Weights of a small sound classifier.
Model: 2.59M parameters, log mel input, norm groupnorm, depths [14], widths [128].
Training: 20200 steps, held-out accuracy 73%.
Data: trained on acted Russian speech (Dusha), 26041 training examples, 49.6 epochs.
Rows from block 2, named by matrix and row number. Rows with one number belong to one channel. Each number is 500 + 50 x the weight over its row's rms, rounded and kept within 0 to 999. All counts start at 0. Numbers have three digits each. After the name is the row's rms in percent of the matrix's.
# filt: filter width-5 conv, dilation 4 (model.blocks.2.filt.weight, 128x128x5), inputs 104-127, a 5 kernel for each
# gate: gate width-5 conv, dilation 4 (model.blocks.2.gate.weight, 128x128x5), inputs 104-127, a 5 kernel for each
filt.10 100:542533462521455472654544491553484527547593413482497497468451594610513478546478441528447491488510467458501477472504513513412422502434522471551505559634516528489490401556572520541428456558458552606473475544437483490527563372478530508422551465466464467459464423533486485455514456419497532573444500525461512470500527465402498546490442509408577486593474482448567499
gate.10 100:638565494494587507547482469475607408526550479534536545497510466515512484478516468485429414468500530471518561517550494408513459530515531511583478469473511442444464560543531588429447469495430571512496450398518524524450501411542534490425581536537457418523458569485484451398570557504500449441443565459476475466481530461513526565493435471522529547546504536586504534
filt.11 102:554532567457448552427496562412482448483509519490457401514400522482506499479438561525483482485498624450530537597526500566588451465508531473524496580500486487405536570379537599543501565365482441619494472484507485525492488494512531558635328402459520449576324552527462511410535483467522477452556517491490486442428628427581501482547480575466498504475455489511403521
gate.11 099:491474507487607460449482568469526552432541506517567461574590523600505490536521494554420413440509495585480533404488493542500517489572471480573519505486557479412444531516529468551480486479596496445522522424522589533493515547409471556614488525528407514540576377569464527414489596499389562444537520510441428418629552467507499523515446444518510492468536498494486519
filt.12 097:592535514531525558508462464515563432585499586461487592571506571530475535489513564564559430482469533547504518562428547475385499414554456530541502481546546579534518470536471509461491507502461517511466499528569450401478449594391441441531515446522490408567519468428506544506591477459545564463494515458602465485543445488425482548505517563524450571564528498375480539
gate.12 105:423511534514504479526455449494571527457467605475481461503398515531521486577491523491600524498526523525530525452651535484530542476482499503421447539465571577453500476519601470567481564583452465487478533532547432534444461517385436583543447575422583433449521487464518429518485510495486498496561334549445443514534571500536413505481551491418596549482488542517481437
filt.13 100:539487543524504502522496492495471509508424538454405443564557490503603461517511481508556434483413541528513436547431498463490502511498492500557475539481617514412482569426415519560473532476472527534517463527436505500575534456439636519535615582452486481593531420489562625510495572451536444507481565480442506476574450536503429560447491584523507512507477556499531545
gate.13 099:497458495527454428490593518494451512427463456585518570425442554475503535508551527461515450465562498528438477520584544481531565493516457483460481548545512514503493509474407449539478484466411598495467535529524402507475507512435384530537536514437435369505474381406531502606557552526534586481538425618445635527487422414443497459539527501489490487481424527456427467
filt.14 099:610494477500415546545476507578494466433483496521474539615497536477480595501520447487496468449435509529565519548554545577551491522564544476498404419555453484481565444495453529579461461468512449483507470505541503553551509396423546430520487508467477336430513502474463522568509478413540551531493422435533414468472543498571461449470584470432517488538490378519503509
gate.14 104:457519469607454566553463459460557519524507465445450481563476537475562442485469532469479523444500599435421504429513443409581470575451505491497556519537506485497443451481468532472385435506458506413512556527424437493445587541509428450531506459532504599550611478445491480412546414444576504403487507446431436462613599531548592474447476479484529607561455493586468481
filt.15 100:525591551455463547585529485490545457490501350542533535516522435541485534561516502468497577585487502421542516513502516481571546421472446535519522518555498603537544491552587500498503564512459596510574482516492518490529503517477464509562434605534451523517442582477480456530511520534558493505561482405434484556459617451537495561532459500507544416456482488521416612
gate.15 104:525454478565466510376586479508532473593520531398531575487536529463478507562450494502494460437508490462473561495582487447550463470506552446575514467469507552482529475506527514552395484493547574519479495479441452502495499489509478532508485540512405542549536506491526477484539557513402505555570451495446401536543494561510479490468508447458508478561503482525491501
filt.16 101:525550535415471536426450531453409507563497492527466406435502532452473472498524467465516475457505498450432574507528594489549485509531467568453405499478432509469456459422564463438504548536495497519505495592480497481521433506390429473480476509500529507553463552466414503455466460407437531476569513509432517575488423464499543511528413476600597434580469523549509517
gate.16 101:541544504560605468547528445515556448501527502561490543514542549599543540488523456524504539395494557509517567480529503450650423454462520553506534431565475511424540433496456499536394474483498455597399502580504441504458568456538527506380517535423508491553408535586550543512500541458513552489495520496511414479524494541473474595419505508448501528499538489513495491
filt.17 101:480560562559480448553639470457508572477439526465427531539471465552450535579433470603482577618444493520475546563535511463508567536577578566436495532644463482501520531436517476475540413588530514518438475459584479431469568522490506406458422529447446552513536484490467478471497525468528501465521415464534568601507421569419444443510538438476459512522541471539538527
gate.17 098:528397532498435455456475469459490432464509523409500439555477405383417429526557529450384458447409362510544524515526552417465512529516575489464501456568438514417502569560497484524441482473426543493486520532509492457472393518526412587497483509516531589473460443528498481472548412505477472455470422516472527470608522541498503464477540521461413490475528597465514452
filt.18 099:632478505403535427513530443488443543460512518539507492537596496520552477464543522417566437542481440573541374512416580485557472489513567416457458583434434496565513568529571489499470573487549486517494495526462498446513545510439508507390480423449499553479481600505561525555511431511507580415452439517520372527529506581455493417469428508531541503490449490522475566
gate.18 099:568499607386484488533517486475570409463433578516559558515457435538449502510401531528577420567520486445416472461561524503483531509572506458460443438499585423461454545532479525520502441475526494515543460563541560393589503574471498510609556571521459453521486493475537502433490459533480479576442439492452448450519612520414536469558543512468421540603483582488581467
filt.19 095:485481425403557536473422511533495588497524447448466530443459522497467483465547440525440489503432455410462483631479457481476454465580483454476522521532494527513638503530580442491478506522512552399495428491495478458530508426506503518530424520508471465521494474448614490468463504606572447468526421511572450537490498530510482495591512434466486545534434524435399510
gate.19 099:531358498529434522482466580540439522488441560467495478517547485518433446467488576501474524456479541463505529456454550455566412534506412549435519445438498456495481535332548524468470487509496548532553501513457513498424490434474544432459480523412451478432540524471560531513529527557466465438493476546530533499445451560465446543502495579558477536450431542543534506
filt.20 104:494542427513579557460487457501565565495526471473591494584474528466474558437417564451396506411534542497539563482541572487456534479454537627488513437513412480520494611531597504534569565441538546524486425481462539486445512580468426489533577417483422517482427539511544507517596580406540534523557486396510459606445478480533440444416474535517520493530513510503354485
gate.20 101:528532446515514392538441512429567605558461474499466447393505567591505481494484408488501473492513428421528525485395518532561516447456484564508398478502495442481567525554404493524516519537477476523469478487484498451436508535461521543458472524454475540495445508553571500497471521486495489416501496532574459449474482548546475393505490581482553442443473528563527583
filt.21 102:599500435510407344460476606476449498509473419519428513477446476492505567485513513547408488557461478441517437514539516504502520511468471546446489534494503461508494542539434474539476517572523504447432445587445551441576512477507562548512533539552444472619523471461520537510515474400418550481501548521579526474468542572482490495546407526445514524516468552414621523
gate.21 099:547498466462457481405567444517508543482520482609492458450515596494555487522420477458526436581498507486460384502378520506427470514427507456497435557465505503498427431464502573496442423603495485530505505530423593540462484417523515536539497488572439538464579469555580510485433489444537494482432527480475550467586453513472468577482559478486434512511495488560512511
filt.22 104:584524427532549466460510514557480411451489539525523559499434503570516468490549458480601597421505562583541552530437481536472566481482468570521403481490467493450504473579514550466447435479509480446575537527487436444483501540507486470446532399528494353494461479481601533512507419541470512408562545478441454550484513527559472568470516452535459575513481475491566387
gate.22 099:441508623555535560422538458562453465525506583558597472547554520547521484525520507546535533547441530497533509481562476506495616513532539491492519427573484470500557527515498554448432556432515551452534580417486444440445510415576521461524552519579522582500397422473464541515557485475519506362457539573437444529499451500457538504615479569496409486481451587502503558
filt.23 101:508572403441493510436511462549464462489557413412533493463531505495527538519439450518472472518452452488407481533562501524549503412477518536468453462539510504542411490592413657468491533432492589428414461504423551410518451579455550441424524510508460521558491527500512526499534513465504501535464473477516459481473580490519426477562528515596534498493483518472517508
gate.23 096:451487459477547484447471505513484483467531526503522382518592538495533474513566605447520475464510532549504519491540508534478426544449536435548445351483477545537565488472504563551437499522510495503497561505543473564477483586496514533479483510474519534538511585533478466508517471555448487535448399565510531530529485450394516398418479550487544510555483506454547424
filt.24 101:577410494504452542459388540523537580559530477437543407524550542584536441527535546470497451536521492554523515523433461430490489446506510467518532528441522489590509474447484529529543437438454528573563489481443502430513506563498505480507500436583501537525400463487531457602418539547584462463476601517484572547577449526554535439446440543502478569463398486505446528
gate.24 096:452495508529513507530413438465445547501551421495527548540520489405607519533460483543533557593447444408456526549493506516543465540471525562502403418486530500548404516441577422465526537642556411498483471494589501519474498451436539509565465479470525478478479513471547582546532472510539608520511437467541494495499543462598506527470433451441486533551497524513524562
filt.25 099:452415617585496496457496405487501502519475575595501472583484419480487523528470507487633483476526505536530436487396501495579534506506486565520512497477465484460443452454494491473467406560549448467485452531513504499515546538487388458507539513561446518451444440461544511453600454489547507460439532476531496501504558456458457506492537559502469465397540473460564513
gate.25 102:513507442529403599615484542522584436489629428538513503459500420526523539504506445593453425562484461523510572499530494418473515557464454467570507530495458540508455510533464471451413545571485523515496401508498438569513444458487498465446446482521494554524421583510503500526523382496487581611528511527552477543531489479482461394488645455456534452441501520502584486
filt.26 100:546669545501510418580591371502457530561513446499558518545487486495518451593493467592553457496477638514443456552467487471448570484468464474507521473486486560592584503503525502477426522471488565510508463472437368594408486507476510521536500445551496483402495454489454552512528487522410556503475417474584545502526534465453411501546529532484503517493492467528508448
gate.26 100:530491441444502526515406509471521444555523422551487459482436547524473528419443462507529555483528514461504556535459534487530484490474441465469500442556442548445511387451420514481484526499535444504343541463528501455489597507424501428538469520584488546484501581496478425613477445496421378439524452575470585452433536557470480497444475510532428396462475520506410482
filt.27 099:452500632505556508519418433430525507522506455494525513465517543574574556444487510544382606545474558417484505470492609501478476469499444572553494419452527423559573448491480513531559531477474427504468560456435520484538522468504590483422494484509495516441442378588477441499463568525503484464475465452516392537529465567545482530493543587481469462478472472411499496
gate.27 099:490517517502529376486485487480523437467499625562434602538485527465470505446593551372586507529526498549584550531469477555477564464469608473507468570545497501563505577555467575495451466467409472535484620529404537506452477504505485643480447383466506504573479520428517409399509545417533411412515556495525442504532519501436475538491450451439442498478510509599537487
filt.28 102:405452517430464523451481525556435487537447506533527495529497481470525496505511412481428486488351570538505462486503525548519609586422551502541587513507589574447501487477497462509494495464511554541567470527451590636446528512531409516480513627583408497516509529477525452421547574494398478547520544509500545539525494456567535432525545530478580463483431471574534512
gate.28 097:521446452575434486537557530594539500501471572538436488499572603451481528537534443577458501359533494489463479439455531469512511454536508537532455531485478509518536570464508511535567486477528530451440477492515536401594540505486453516502447565525433496472541534532554513417530576608501473526587549540463585517478456536442588588494530412508513378485512511548528513
filt.29 098:592509370516449512470464578526429456501486413488568418565442461419455435524524502499567523562484462426602493457489504530442545513550446499473465524480475531503346477509495520550502490549513395414512435530469516439494481505454433484566468489515502490503436623504507520551535482463678452486424442514589442475431545528528515445512411617506495471502464448516458557
gate.29 100:480481465529515508496503462425651491516519536506518539503523446522481570486518476483582459460582493456585505549518558463493541549488453564522464480485459562472530442545393515476526515547493488527334479457550557491463470481534512497562473549619538464513504558528515502404475525528418524516500492499513532525507529496516565549464493416505384508470539566513551521
filt.30 098:477570593558559515600533513560514498565499483537570430542543533512549534435458578505535450457515500567506490490541443588472550433474503477608507435392585549570424507505428509542419464503513609475504444497542559477477489513540478535501463552558519539519544510512439452481559540526563605541454531500485544526513550540486530531545416504516539478556567520492448573
gate.30 101:461474510554529513514497496445531530448476459421524458447535444598449566524496397476490499491384500419414477445492490413524532525537532507506450434448531571544531428508589400474446551503467543524416509509461468473487474460570509532514487506488490464523558383501502521486567510507464506488530428481554579457539460517509505536492552509591384459434545527494495483
filt.31 100:535509542462500452540543546588429496519526473477482489533438541423488545500473468574544495478505415564515425500520554420424550595559557467508530529403560470479416411511453582557509475427445573578468428555475539456452512500498618558560655524538475500460507489519392534517426504525448446482406550467531493511563512616460502584563507563506488506469478512537588535
gate.31 093:527460498543453512560504567412527573528421565464638529529516531482565611543452487450534456456460531500485624518550479567531492479513556461509522598583463580435523492411419519586472529470429495479503562435559502492430568544602511486540557486521436490473479550466472415460407499531577542547499521477464503443443472515453462570558448466464553504446507561484477475
filt.32 098:522447489406434526511528477472482529563524613592461456484565473492471474470443518553451599564443439418580498503497533487528542473511558376479490493470474558599418448449455460486507516480387476512518484469529433475465487483479525481512579585527421607540441464463570516496524486522439516426461523418599507450467476530452507541465588568520505473430487483551607494
gate.32 101:463553426480544486447468499552459556548456440421512545491514588487480516473583465581443430525499512489475486488458449550525508531523512477470591491580577551462528489496501460541511513480556437562469512411510475504510364454574512495534590555513518430477497488492449523536467571463515544557492456499414503558378531495531528546394517490443489482469500478594537475
filt.33 100:498557469487408531523468519479518480456427517416434577511550550426459473382466468461578509487562440547355533478539504580501479480540543521530502482437539438489477527587455443501448483498507436536522500474486470442474534588503503473476506447466464445526585427504512471529516425474459499544530476495559530509416517444591461566467480500578323454533516469456437432
gate.33 102:424512516449528387510505443461533506560579463416461496556440531472492448476414513552484499542430553476456459519513489542472473489536565539573528546611587477527397453429504426585427550459542556457500563451452582434497541432495512563431559387543490498469496511439417411463534435478463578467430559466513471486434435467498557497450558532540554491488473596507496522
filt.34 100:563483500597500529537515491533544499450489543482484456495403422461470577522558542554523516546638541551547533577496581521471419524501455434513509432507501396443532520418507547415416456509473480496450437553479476496505531412416373548479460524537529485433422572458505628454437515464528510560412513563474510510494502521469460542475511436442504543452538400474477575
gate.34 097:533570503523506550545420536519551489476516507474515513545451519547514516593467550548515530496492418494559470497490481534555584488506566491562580444479442550439539443521472474537453511509503507471482433463652430423437501531483518533536466512566513446392514551469553532388595465522612508541519514485442517503537423451500579507587506424568532465529463497586502561
filt.35 099:526574508445511441505515425387511515580501542482462468508479512497534461418514528547554421575439504504460558437492454473485485556543529496451519543516554608484424414510530514409584573442491532589525542511463381496476453575479454483574594453439525555604549458615459488556479455489487554494543534447534389465500494477591454526493472411424530598455457428559558542
gate.35 096:426554489409504567454504564509516481427530578490530493562543568534415452493506476533558606533419531510513501512414498496505535506520624431596509500527451513451522487513471479559480575459497522580531504500412417425519393602495557512518439441544593547469577497487396439490496461448483462518445527431429546527489509496516551446493506562511496417537454495539405463
filt.36 101:429397424525486527552454563452402509482555475504458474466502548486557604472514445475450462548592461450431414454469398498501516570558600522504474557559508669517581583575569450544458566510540570517443526412596501555544559432477537440531490536449550422500495473548600616456499547485566514457409564396553524515435526419573440494477527485574482387523441464517450481
gate.36 099:519535467482510452436537467443507517486457435470519583501497428471428503474500563578578559447526474450455520535535553496505479494561559528500513494559551390409464506523471447606416429456531509505485523485500569495465506588472474517575444519473509481528529490508464489538488522478442510439479522529515483530486420530452449438494527455511504429548539542501478592
filt.37 101:473478652523528566516562502558476503458596471491488498452540512483531546506493532580441415439531527500502447541579498445400521493467606409502514524523518489547491520547409379513537448522560565487452474462483572474436523486464436568520488520455552484559558504488454407569496522448464572538461479543498431478438456466527478509536463520480485466483481579440499538
gate.37 105:511567516544508518531545469532609504469519450518574579509449479488510514513461536526501425495601558531551393500464523466426420417502534427422430519410499419600493628573522544508386561555501459443443335447451562500501470547530583488484448415578502482495549524457505580475471528471532545436531554418561471574539474480507598490471429510520454468592455429418445464
filt.38 102:541469456485544481554536493478466485492598508578516463506446430447612497482509523481451434587433533413464492449594541393432522560476489446524514530491483547593515502450565448402482539542524490410455502557502490534601498520419532393448416510490557564539433476453465399546488432454456533557443494519496466491503543533474407416547610443448500539445436490572503518
gate.38 094:423534467482385445480443499456496495500502459526501535497502582441434580587485528344488506452515508496485490364545451532452470479436533566523535611561488504559532519492503463501437455490514500538490551409457424491458509452517594459509473533505480581545583570566441470511455548512427553538569442515452536542517492422481473386503511608496426451464510514459523476
filt.39 098:528549497516537491520558566604453464615557497499591390549512498509509527454512604497501466509560531455429538438571349594548514471590413499542550509569475515494469511518591469477468526459489518482583503545582454393552465505483457496543368526511440583535511550518509549515531391474405471473512525552529423481468555492445487475428511480486473500542604514462563462
gate.39 100:452553640505572532488550572429504548569515495547548542471548483538502590556494507493551495550594488521470518534471600403454584511466519501468470484518476531541420469527516505462385542513488564570507560470522466463544415426399599462512518561486559579455411504489439487533507520461487553483483435580489583404416437524429620516524536507527586425506534564445451519
filt.40 100:573520499534472465498516541505473490518464414565527544529563505587530449311569529563523509514542533434468495505525476515403435463460533441424494449466518522554438487469462409512461437488445521515520515427414512460502456434595522488461515575488559541472500492501362536528522490478469502533428454439458566418421561447563447439470472522553542490524528521519457551
gate.40 104:511508576490543520437495463573476532391503527530533484519408510466493490451514572580430542547567498493423460403537588479424542515532444520472588428467538426459469495529493489452491469436504495568480494472444527544490487411470511549532479592525540494547558482556530532457506495494408532441482416484621503439568607533498466508431470427488548505577471485609548567
filt.41 099:590479498511498503436453590519541470486461549563496488593571513575565500471486546490494590573546420505604384524504535524496436483505521512543449534465506492526495544542427500523427519519519477517540457489422499501568427456424552568502544488519529549499385561482463509497502469506494411531477492520543556412453504467403539372463472498559494572486544481443409574
gate.41 104:468519423461458519541464503494503514453428563444490523455472448490553495548505492445490546433508420496417464505532425555532494559530537522466516427447529481506541488526474450530526589533528456461494558535518504574537535546555575589484521506547625405528498513432449596542537483472496464510511511491518560480394509464464494528486467486509437474487425455478546506
filt.42 098:508475507514536551541473490514451625547453449469519580465488494452467508628523631532444555473582467555500549473463571462412497483513574472505433558465441513533605570572491502481486548543460554412491481484524440400539413540523451511542507492555457433485486485516498519508525522602534531541427428447475531496445581484508443548537494479460600489478483570523428522
gate.42 100:497488534541487540398550433519563493429546539476454464496575571560512540546445509554468508507521464536490433444515466465531561530486402405545577421531530416525483472472537431436460500453535443417525510499449504419525434563532498512583556436528380546474515453448499481454524415468518561419619384538579575494494490589415530505530476492503493501542428519534481447
filt.43 099:533466529402581468463484580462545524566491515479407476465473418437467502397456413519492486570512619521460500518535626477483458536540486525493503491473394583428445497465494502471462491518494546503505449487477540469420525464523520411488545510480562475587535571487485491411508439531490482417530573546510481516419513498523503558490486524465506608499584459572417610
gate.43 103:465485507478443431542512496533469442544498581535573439631388518542588437450513522501537506564505524493620419440436550532620485489515552477527505504452567454419501529499501437410493552564511491449423540459519541471487508519511505595490578490450583491470536502472402539513483531517528503551533471564543477512541617606523577531590474516503507452527535465561460576
filt.44 100:511549524553525499508482554518513468434462517503545491535485481452490582527475456556511437566461483481517448417529515509501443516436516495448489524524491535540488666565502476460505495491531532519559449557516471464570520436491482486472571480556531406547532473507586455444545467519514604573467624514461478437503606540514441498511520591496477510554485476490550521
gate.44 098:495549428509601507457498417505483583505610529555479420553550526586505537504490479600608518478510463494440452516501419435506507584507468513393518458445452480551573502531515464495535529562527499483523475435590471468520467474478504554547571516468492487536561504456482567519521444410565530527507574454449510461526558496556524423535586517536468444503353482488528561
filt.45 102:543472507435393450498544410548522386511537518484530448508472545561508399539543521475387450484483589521516563412613511512453454632503530511506515448492498531443462536510443508522531484504526489464531455441550471447438435442555560527439598527508523492422562468494422592516498552367501463521439506417495529497503470553479477485463486398573473417536575531441519542
gate.45 104:457481503454490477577485462531508456409552467504506461455500434496467518571488516493432483565516472509477501467508552497451495541496571641491440512501533500509493578466403489514575554447505558486543592493468550536499467486510529548515499526532463543384451495480520417501516555504431529513448460651489554486526417543466511464434547415545523473441425484533543415
filt.46 101:503569470473483474501527552527601545430511452499564492515563522435554547489452506532430523464510524491544498499528519519599557540527513408499496475537505423527413537540432540468503502603523580401497485533485421487526513477526417520461615487508417430457438509552515462614505550461462462412494474502472531489558457511432548473592472504446541520461541496573517480
gate.46 105:506476404525502406524575570500483479548490582498458541382584388481541436451460499549506485500528388526557504535472481496515414534485586459547469450536507557514456484447518539558488512501447546586459516563467457518510469593493478546498564489502463400507567490543629458400454460538528540529517686489464535523432575500497492521583491520467527525422494573527549486
filt.47 099:492507651500423436525562469429529482463570570476385455504484448489423476517560449517441420442491470525430513551539540445549463522447444490512528517467531573511507454396527551464588448563502397484554470441535541527541451507508513508488445497424513594528508421552571532452546500422508511497450488500479505546509530516481428537533542480516433538506596543474507515
gate.47 101:542487525502520478560454529511510494524420388530610518582650514376502445567526574431424526423424430463487448583445443491565502418482499420536445447534434531469483463492477553507573542507459497537521523460554432484587463436599453495465546490491464498523539412527488506506615471508575439472458495428602429415558497559544577461511599432436512469591398519534446551
filt.48 102:477464450537530528531471481546429507552397503441529570423481521476444424460472426513441533432541398542474522471514556471552498435360565377470473574490423531452459516568519491480423542494488542559513593583477570514407490438503544544504572436525513461488500462498400571540532473549504433515460540485450492485496444541477517560455573425631413494482470471477508519
gate.48 100:468561483587504516541564502476393500540512476464423442519452494540514537433501519509553468561500496438510445503587469561587468517512496509572446529529507528517435492560481475560473473559503526488471528523503566527546520442491468551504366472427360493425506593471455487500487536454559560518431589548472475497535494467449430419509518432459515459486488491502509450
filt.49 102:498551486455488549421505469532568516543454473460522550402497519533462536449570580529414582597475462441492555409512520475488508539521505518442464484531460427607471539569527521434570398598518484370479536476603434503522538489492430605485533478447538473386550473519433526487433559540403477494534415658462491503416454417436531486515491444529630425469571492469506608
gate.49 097:513595477524519424457583458576575546564456423468445541447403497527499429498545470533569464536513450436567431489436548520540493471510489465539533487520495446451557402408509516593509523499422519502504463467479560490504469472500428544504542523532513529493504432584450520430501519487530603513493492488504546498535609425450572498493539521476445599440481495616605551
filt.50 102:443492427486553505508488547472626542380460514539473460459406506372489540481520466491426470463479494475516532514428496566547463464433498479589444552512489477605510450428553454570505461470473588475460545462565503475518502494540562504512582448560558498482494553478566497582511556589470488588513551500505503500611521551458488520544411598506464517439491523609503525
gate.50 101:514580528525555450508556555483492524528617481504562539497516510541479488513492528564418628514460554439433503446576497470467484504519553546473509542478506419515450534392478438498485520556491472504559554521509554503497278535512365568531403445488624529508487562470412536533482553519459521472493482615483547447475508517440585480471463544405495443479635489503511405
filt.51 095:507510511480436498415495515488449457501451413447504525511567482491462466516494425529484406441498449485571539542442420614465516420597507552462499497529437537470552516368492468519572368604517522439526530507458469579510523450460453499546539487514569475491480431494533566501486524456466545524508513529531444488521600532489490474563560650488600464566475478485450519
gate.51 098:454491424508467544410469541548512537401458553473545525609465540519561526589430540519503591509505457479546531503509465537521491455484595500442494513545488547469488498512451495548548482409499475536549539520518561601493491546487484526553587517522458454562493415442496520461460534512510520426517537449419525318528438455506534538530570477557419543545500489499496502
filt.52 100:522504588483432505556563482615525550525578540497466535438500491533439538493457509536432504455461537429538417524477501463458569518479442518487492447544493493550520385484568547462502522481496424455465547515505543665478470448593479515539477480413502590464430410529510539559572453517323544513523483563487507480533476493425432526441491529491483477527456464482482480
gate.52 100:473518535430495457502521447471494469385518520517419536481539445436421428565548503439525484497534540479513530488434506520515541601454477505458570513489453521512444546471510583579528430490519542605556532547503468508437418553517574508351393580549552584413471385548555495504454559511462344493477583541472496497414483575519619480544536534509588487444586451406575467
filt.53 102:395637498425553565535406425530589414489523547485472449551480509528437499547465467511436532533519510563402481469519421477502584434508507519487410554506431577430489531562438466493586590558440514432411495440508513456417434446444521488395588576542410461538519535485514549543525532569478449398473529447490339586443523493552504510537559577531575543519392526551497529
gate.53 102:512465455469466499576430450533544445466525482564485612382502535500537404425499535355460511433441475549543433522506465510529600548572519495508556476461475525517528453534476443507456567508484439486478574467518509471513551405483528524446574478477540462483606459490470548568564520451484548494503547612506464476450457422520512552385553419579462463465422505502497549
filt.54 100:530531465446510442492497615533480504476530472481435419432555426529424551547498508566507450579508502457490417452481485474520545377462552450451579490490532569500551495508383456543541447502494507438438445552474572484412494522574548523502442572480510480478512462540477425477536578445467488514530461548492472610477499585530572530475487477495520528516517524554527549
gate.54 100:478477541458508448521446458576411518470450421507494474552473477482508507559485523558444444502458503561453479568461393583603536445553439524569498366425535453419577502557578473416580532542453544513494416580520441560606473529446559464466531517484505547520495527486494479499536432447498552497520537480516408466576514467516489439534526511525491479510526458459491484
filt.55 098:598549526442542555520507477485528492467546589417501503482488517532472572543494446460555362593435448484563521552422471554523382518421452485511474515479493446550515566486572484653459599520540515521417482585517464417476508451575469441451481540554436479494543353509536566505537560470506521484478533478439602563385483581445476463512490560499416457550490370574532500
gate.55 098:506507480471528502507530499499493544518441519592468466505496475534556494534460465594513569441450538505499514451556448537506443479491508489450463474598554479515467530465499395556512481542498505534528596456461468482538507516469555528458562518503495499373523466394418447547489393576446479516567516514496520471528394508441451582481409544479429401460513474506469444
filt.56 102:540534518455535446540490458494553505526495490502465561548526565483560564402551548486561538535562478500463485374467566552505467433563485490514581612499552533525433479526477566546438517551438492493510557497521523571482491474563436504504446425609549479440543520478409459543470568490465421436499520487552455460478561411518562577464568467521525563454588491432528445
gate.56 097:477494485435538510438551453437459500545550546486443586509459403511495573512500474421487515571540529463402425514473582428517471503494539564541458486472465458477494486681467511534521593475526487467450431464496528418481482528426542531461487494488529547484438551482574439442559449491524552527402498552398545557568463573507530416519476523477458530389596492500499550
filt.57 095:481510485588545534473499574500480579491521486531517421568551447496497576519506474411544560452537571490588436445627446454416488470526484386588503550479442517570493447415509484526446538443429503547487506541550523584525478458524578488519442402453541485505429501535390539537524449517500453503558391489526504464431587496516423531435520598485578496577448480579478519
gate.57 099:531458515469510436524472478475447529516515467491508568474490414459498479391553581487468507568565480499539524465494512470515496424420437530475525536559585466466493533565514434503514524588468436579421459462601468552477559468525443468560507464531554547541477572511384445494522503504449526553537493551484588457453489526559532542516434449519529511443461397488424517
filt.58 098:538529499425564476549438559523583528476551527454538530477562467550498513545485540516599475520505580447497529502478618459534449500526453404480477412428452381583443522375567506363594490584460524487486599402536520437448458445550544547406583478418552546454544427498540473501510484561445452547538540483422512534498491574496529504533572518496565524420588395448527446
gate.58 099:521498579494452546491540464382513525322540469489608480357454551548491457527518555475503409576432430423471588488466496512483511446444478492437441512507562487496586491483560475498437520447533473428514475497478572545555474563517526494528434474491512514617499621451482566452447529515481429415596444568489472503555561572536454527493468449520475462533486476517476500
filt.59 098:527479390492503628548438463528444458499619591515479431419588546438574554507510466535538581426467526491519499473410538429502401562429436414487554531469411545447564505608426443513400445462468424471497503406540423502475541496522487503471496491550500556470484548426473473460588478480466535492401484496481600583479566422512406525514503457518525450576464580477612384
gate.59 101:542534576464418386538549475468583484381515642452436561515524490433435566506481481530464454463497554479430486587494474486546512552541575504521499465558484487476501497448520481493507579419579547538488536496462482461665455521469447564454495539506541592559541512488469490536654450426505514474465534430540458460483535591513428441502421538538419459473511519402525452
filt.60 101:531540493514565536403525571498525391561534474524506428496479430459437437430490593517518473466534543507593536570468502471593504441601511417468540527547406557538464515468487491533515632527540559496461459520481536609486488450468539587559448501495552506497489500479563474510445475446533549554522421524526539580453560586561562458493608546462541575612554542514550393
gate.60 096:488480532597453588486601451499525555613497437499497507507449513452569484426505528595544470415519602502516597488535480496525537462524556573494507573472490568452532565593507469504399485400490463503453454533590537454494529536494448502496519489393398449442448410511483500474528528484557484508445521483525539514513477413485602410440557499501391530405568491535481499
filt.61 098:544569473463529549516457419562531432451487486369431483435444415538519476537612528427455537505462427578502606450429524480404450536486403496480489551624479474383441593492386497449511570472494474532548493409467548378581516470439521510487513577450496402515565444418463552513488534559503484550578442509600416501474512444466407521489416471471455486484581453465588497
gate.61 100:469556608440522454429522576528453570475532529529434400497537378486456483536510435527496511439435541478449559473552530550531548511607475500541473489608497508514478517554492523490575583394563595432481488560537457561483464429481485581507478554436537529428446436500511339469542517494460396520410449534439433444553410513601431436529553401505434434489413487541360551
filt.62 100:534481440492501519456434501466447510551561534462491528518469591487530518531532542474375571465372509539521549378500544593546450513509447479514570449463500393579488522472449520454546433476464497554486493580448561434502428596466545488478527512502506609476489507559416372483502473484480568487478499550569450455432555445481455450540515542430513477463571451483545528
gate.62 104:504437496565575472537530473638520359420549491428451462472435431475497453441518522547498488401500514615369570513442531533508416463556506504530491382438461513484531413483549504437510415398649465532540470482522540447413467567470402506368527491489517486476536503525563534499491460551498493449433501492525459519549522561614430464528531506545538417481459496455543462
filt.63 099:514512391439479612538491455506523479603420544521519438475517443574527516431545326547614508531553504499451530551439452582512516505480442423493524482473501419507466445546520493460488542401525444504554489565489572519482527525502427475421517531516540486532446509371536626397504464477520523522508543476522468490590440496406530467448642386487473575546474481512514547
gate.63 101:599460511541514477507501526555509584505520548461500458574427523477550534515508529463503505471530566525460542568466554509548500537462473489485485528474463503557603548583501542472516486417624449524550517558479505449515523574566433502535535523514562398479532618433406540487525516564487525540596498523590501473514459519465517528425398441518397470446551381480506463
filt.64 102:534457504503483535425538526543445523552562480439593537428531557487441574471561518467629462545518582557555522530522513503522441453480430451527507513504492384559387551444539476401462558541406554479590467466538578555488486501564533514470425553513494656535571480482583481483490563457534471514449538501489509642601471460538492449492477455629603488397499548430525596
gate.64 096:499444449555452438460492433459518411529478532455506565416520427556500533473447574594464512496449529402424475437330510465584461513534520521504577480515511506511465469516586550456475496536432494500547519523490525471496396474559511506584528435460496423523509527484523498454395522527537455580417579503498476445526453442562435487484363438452517538497457549446467497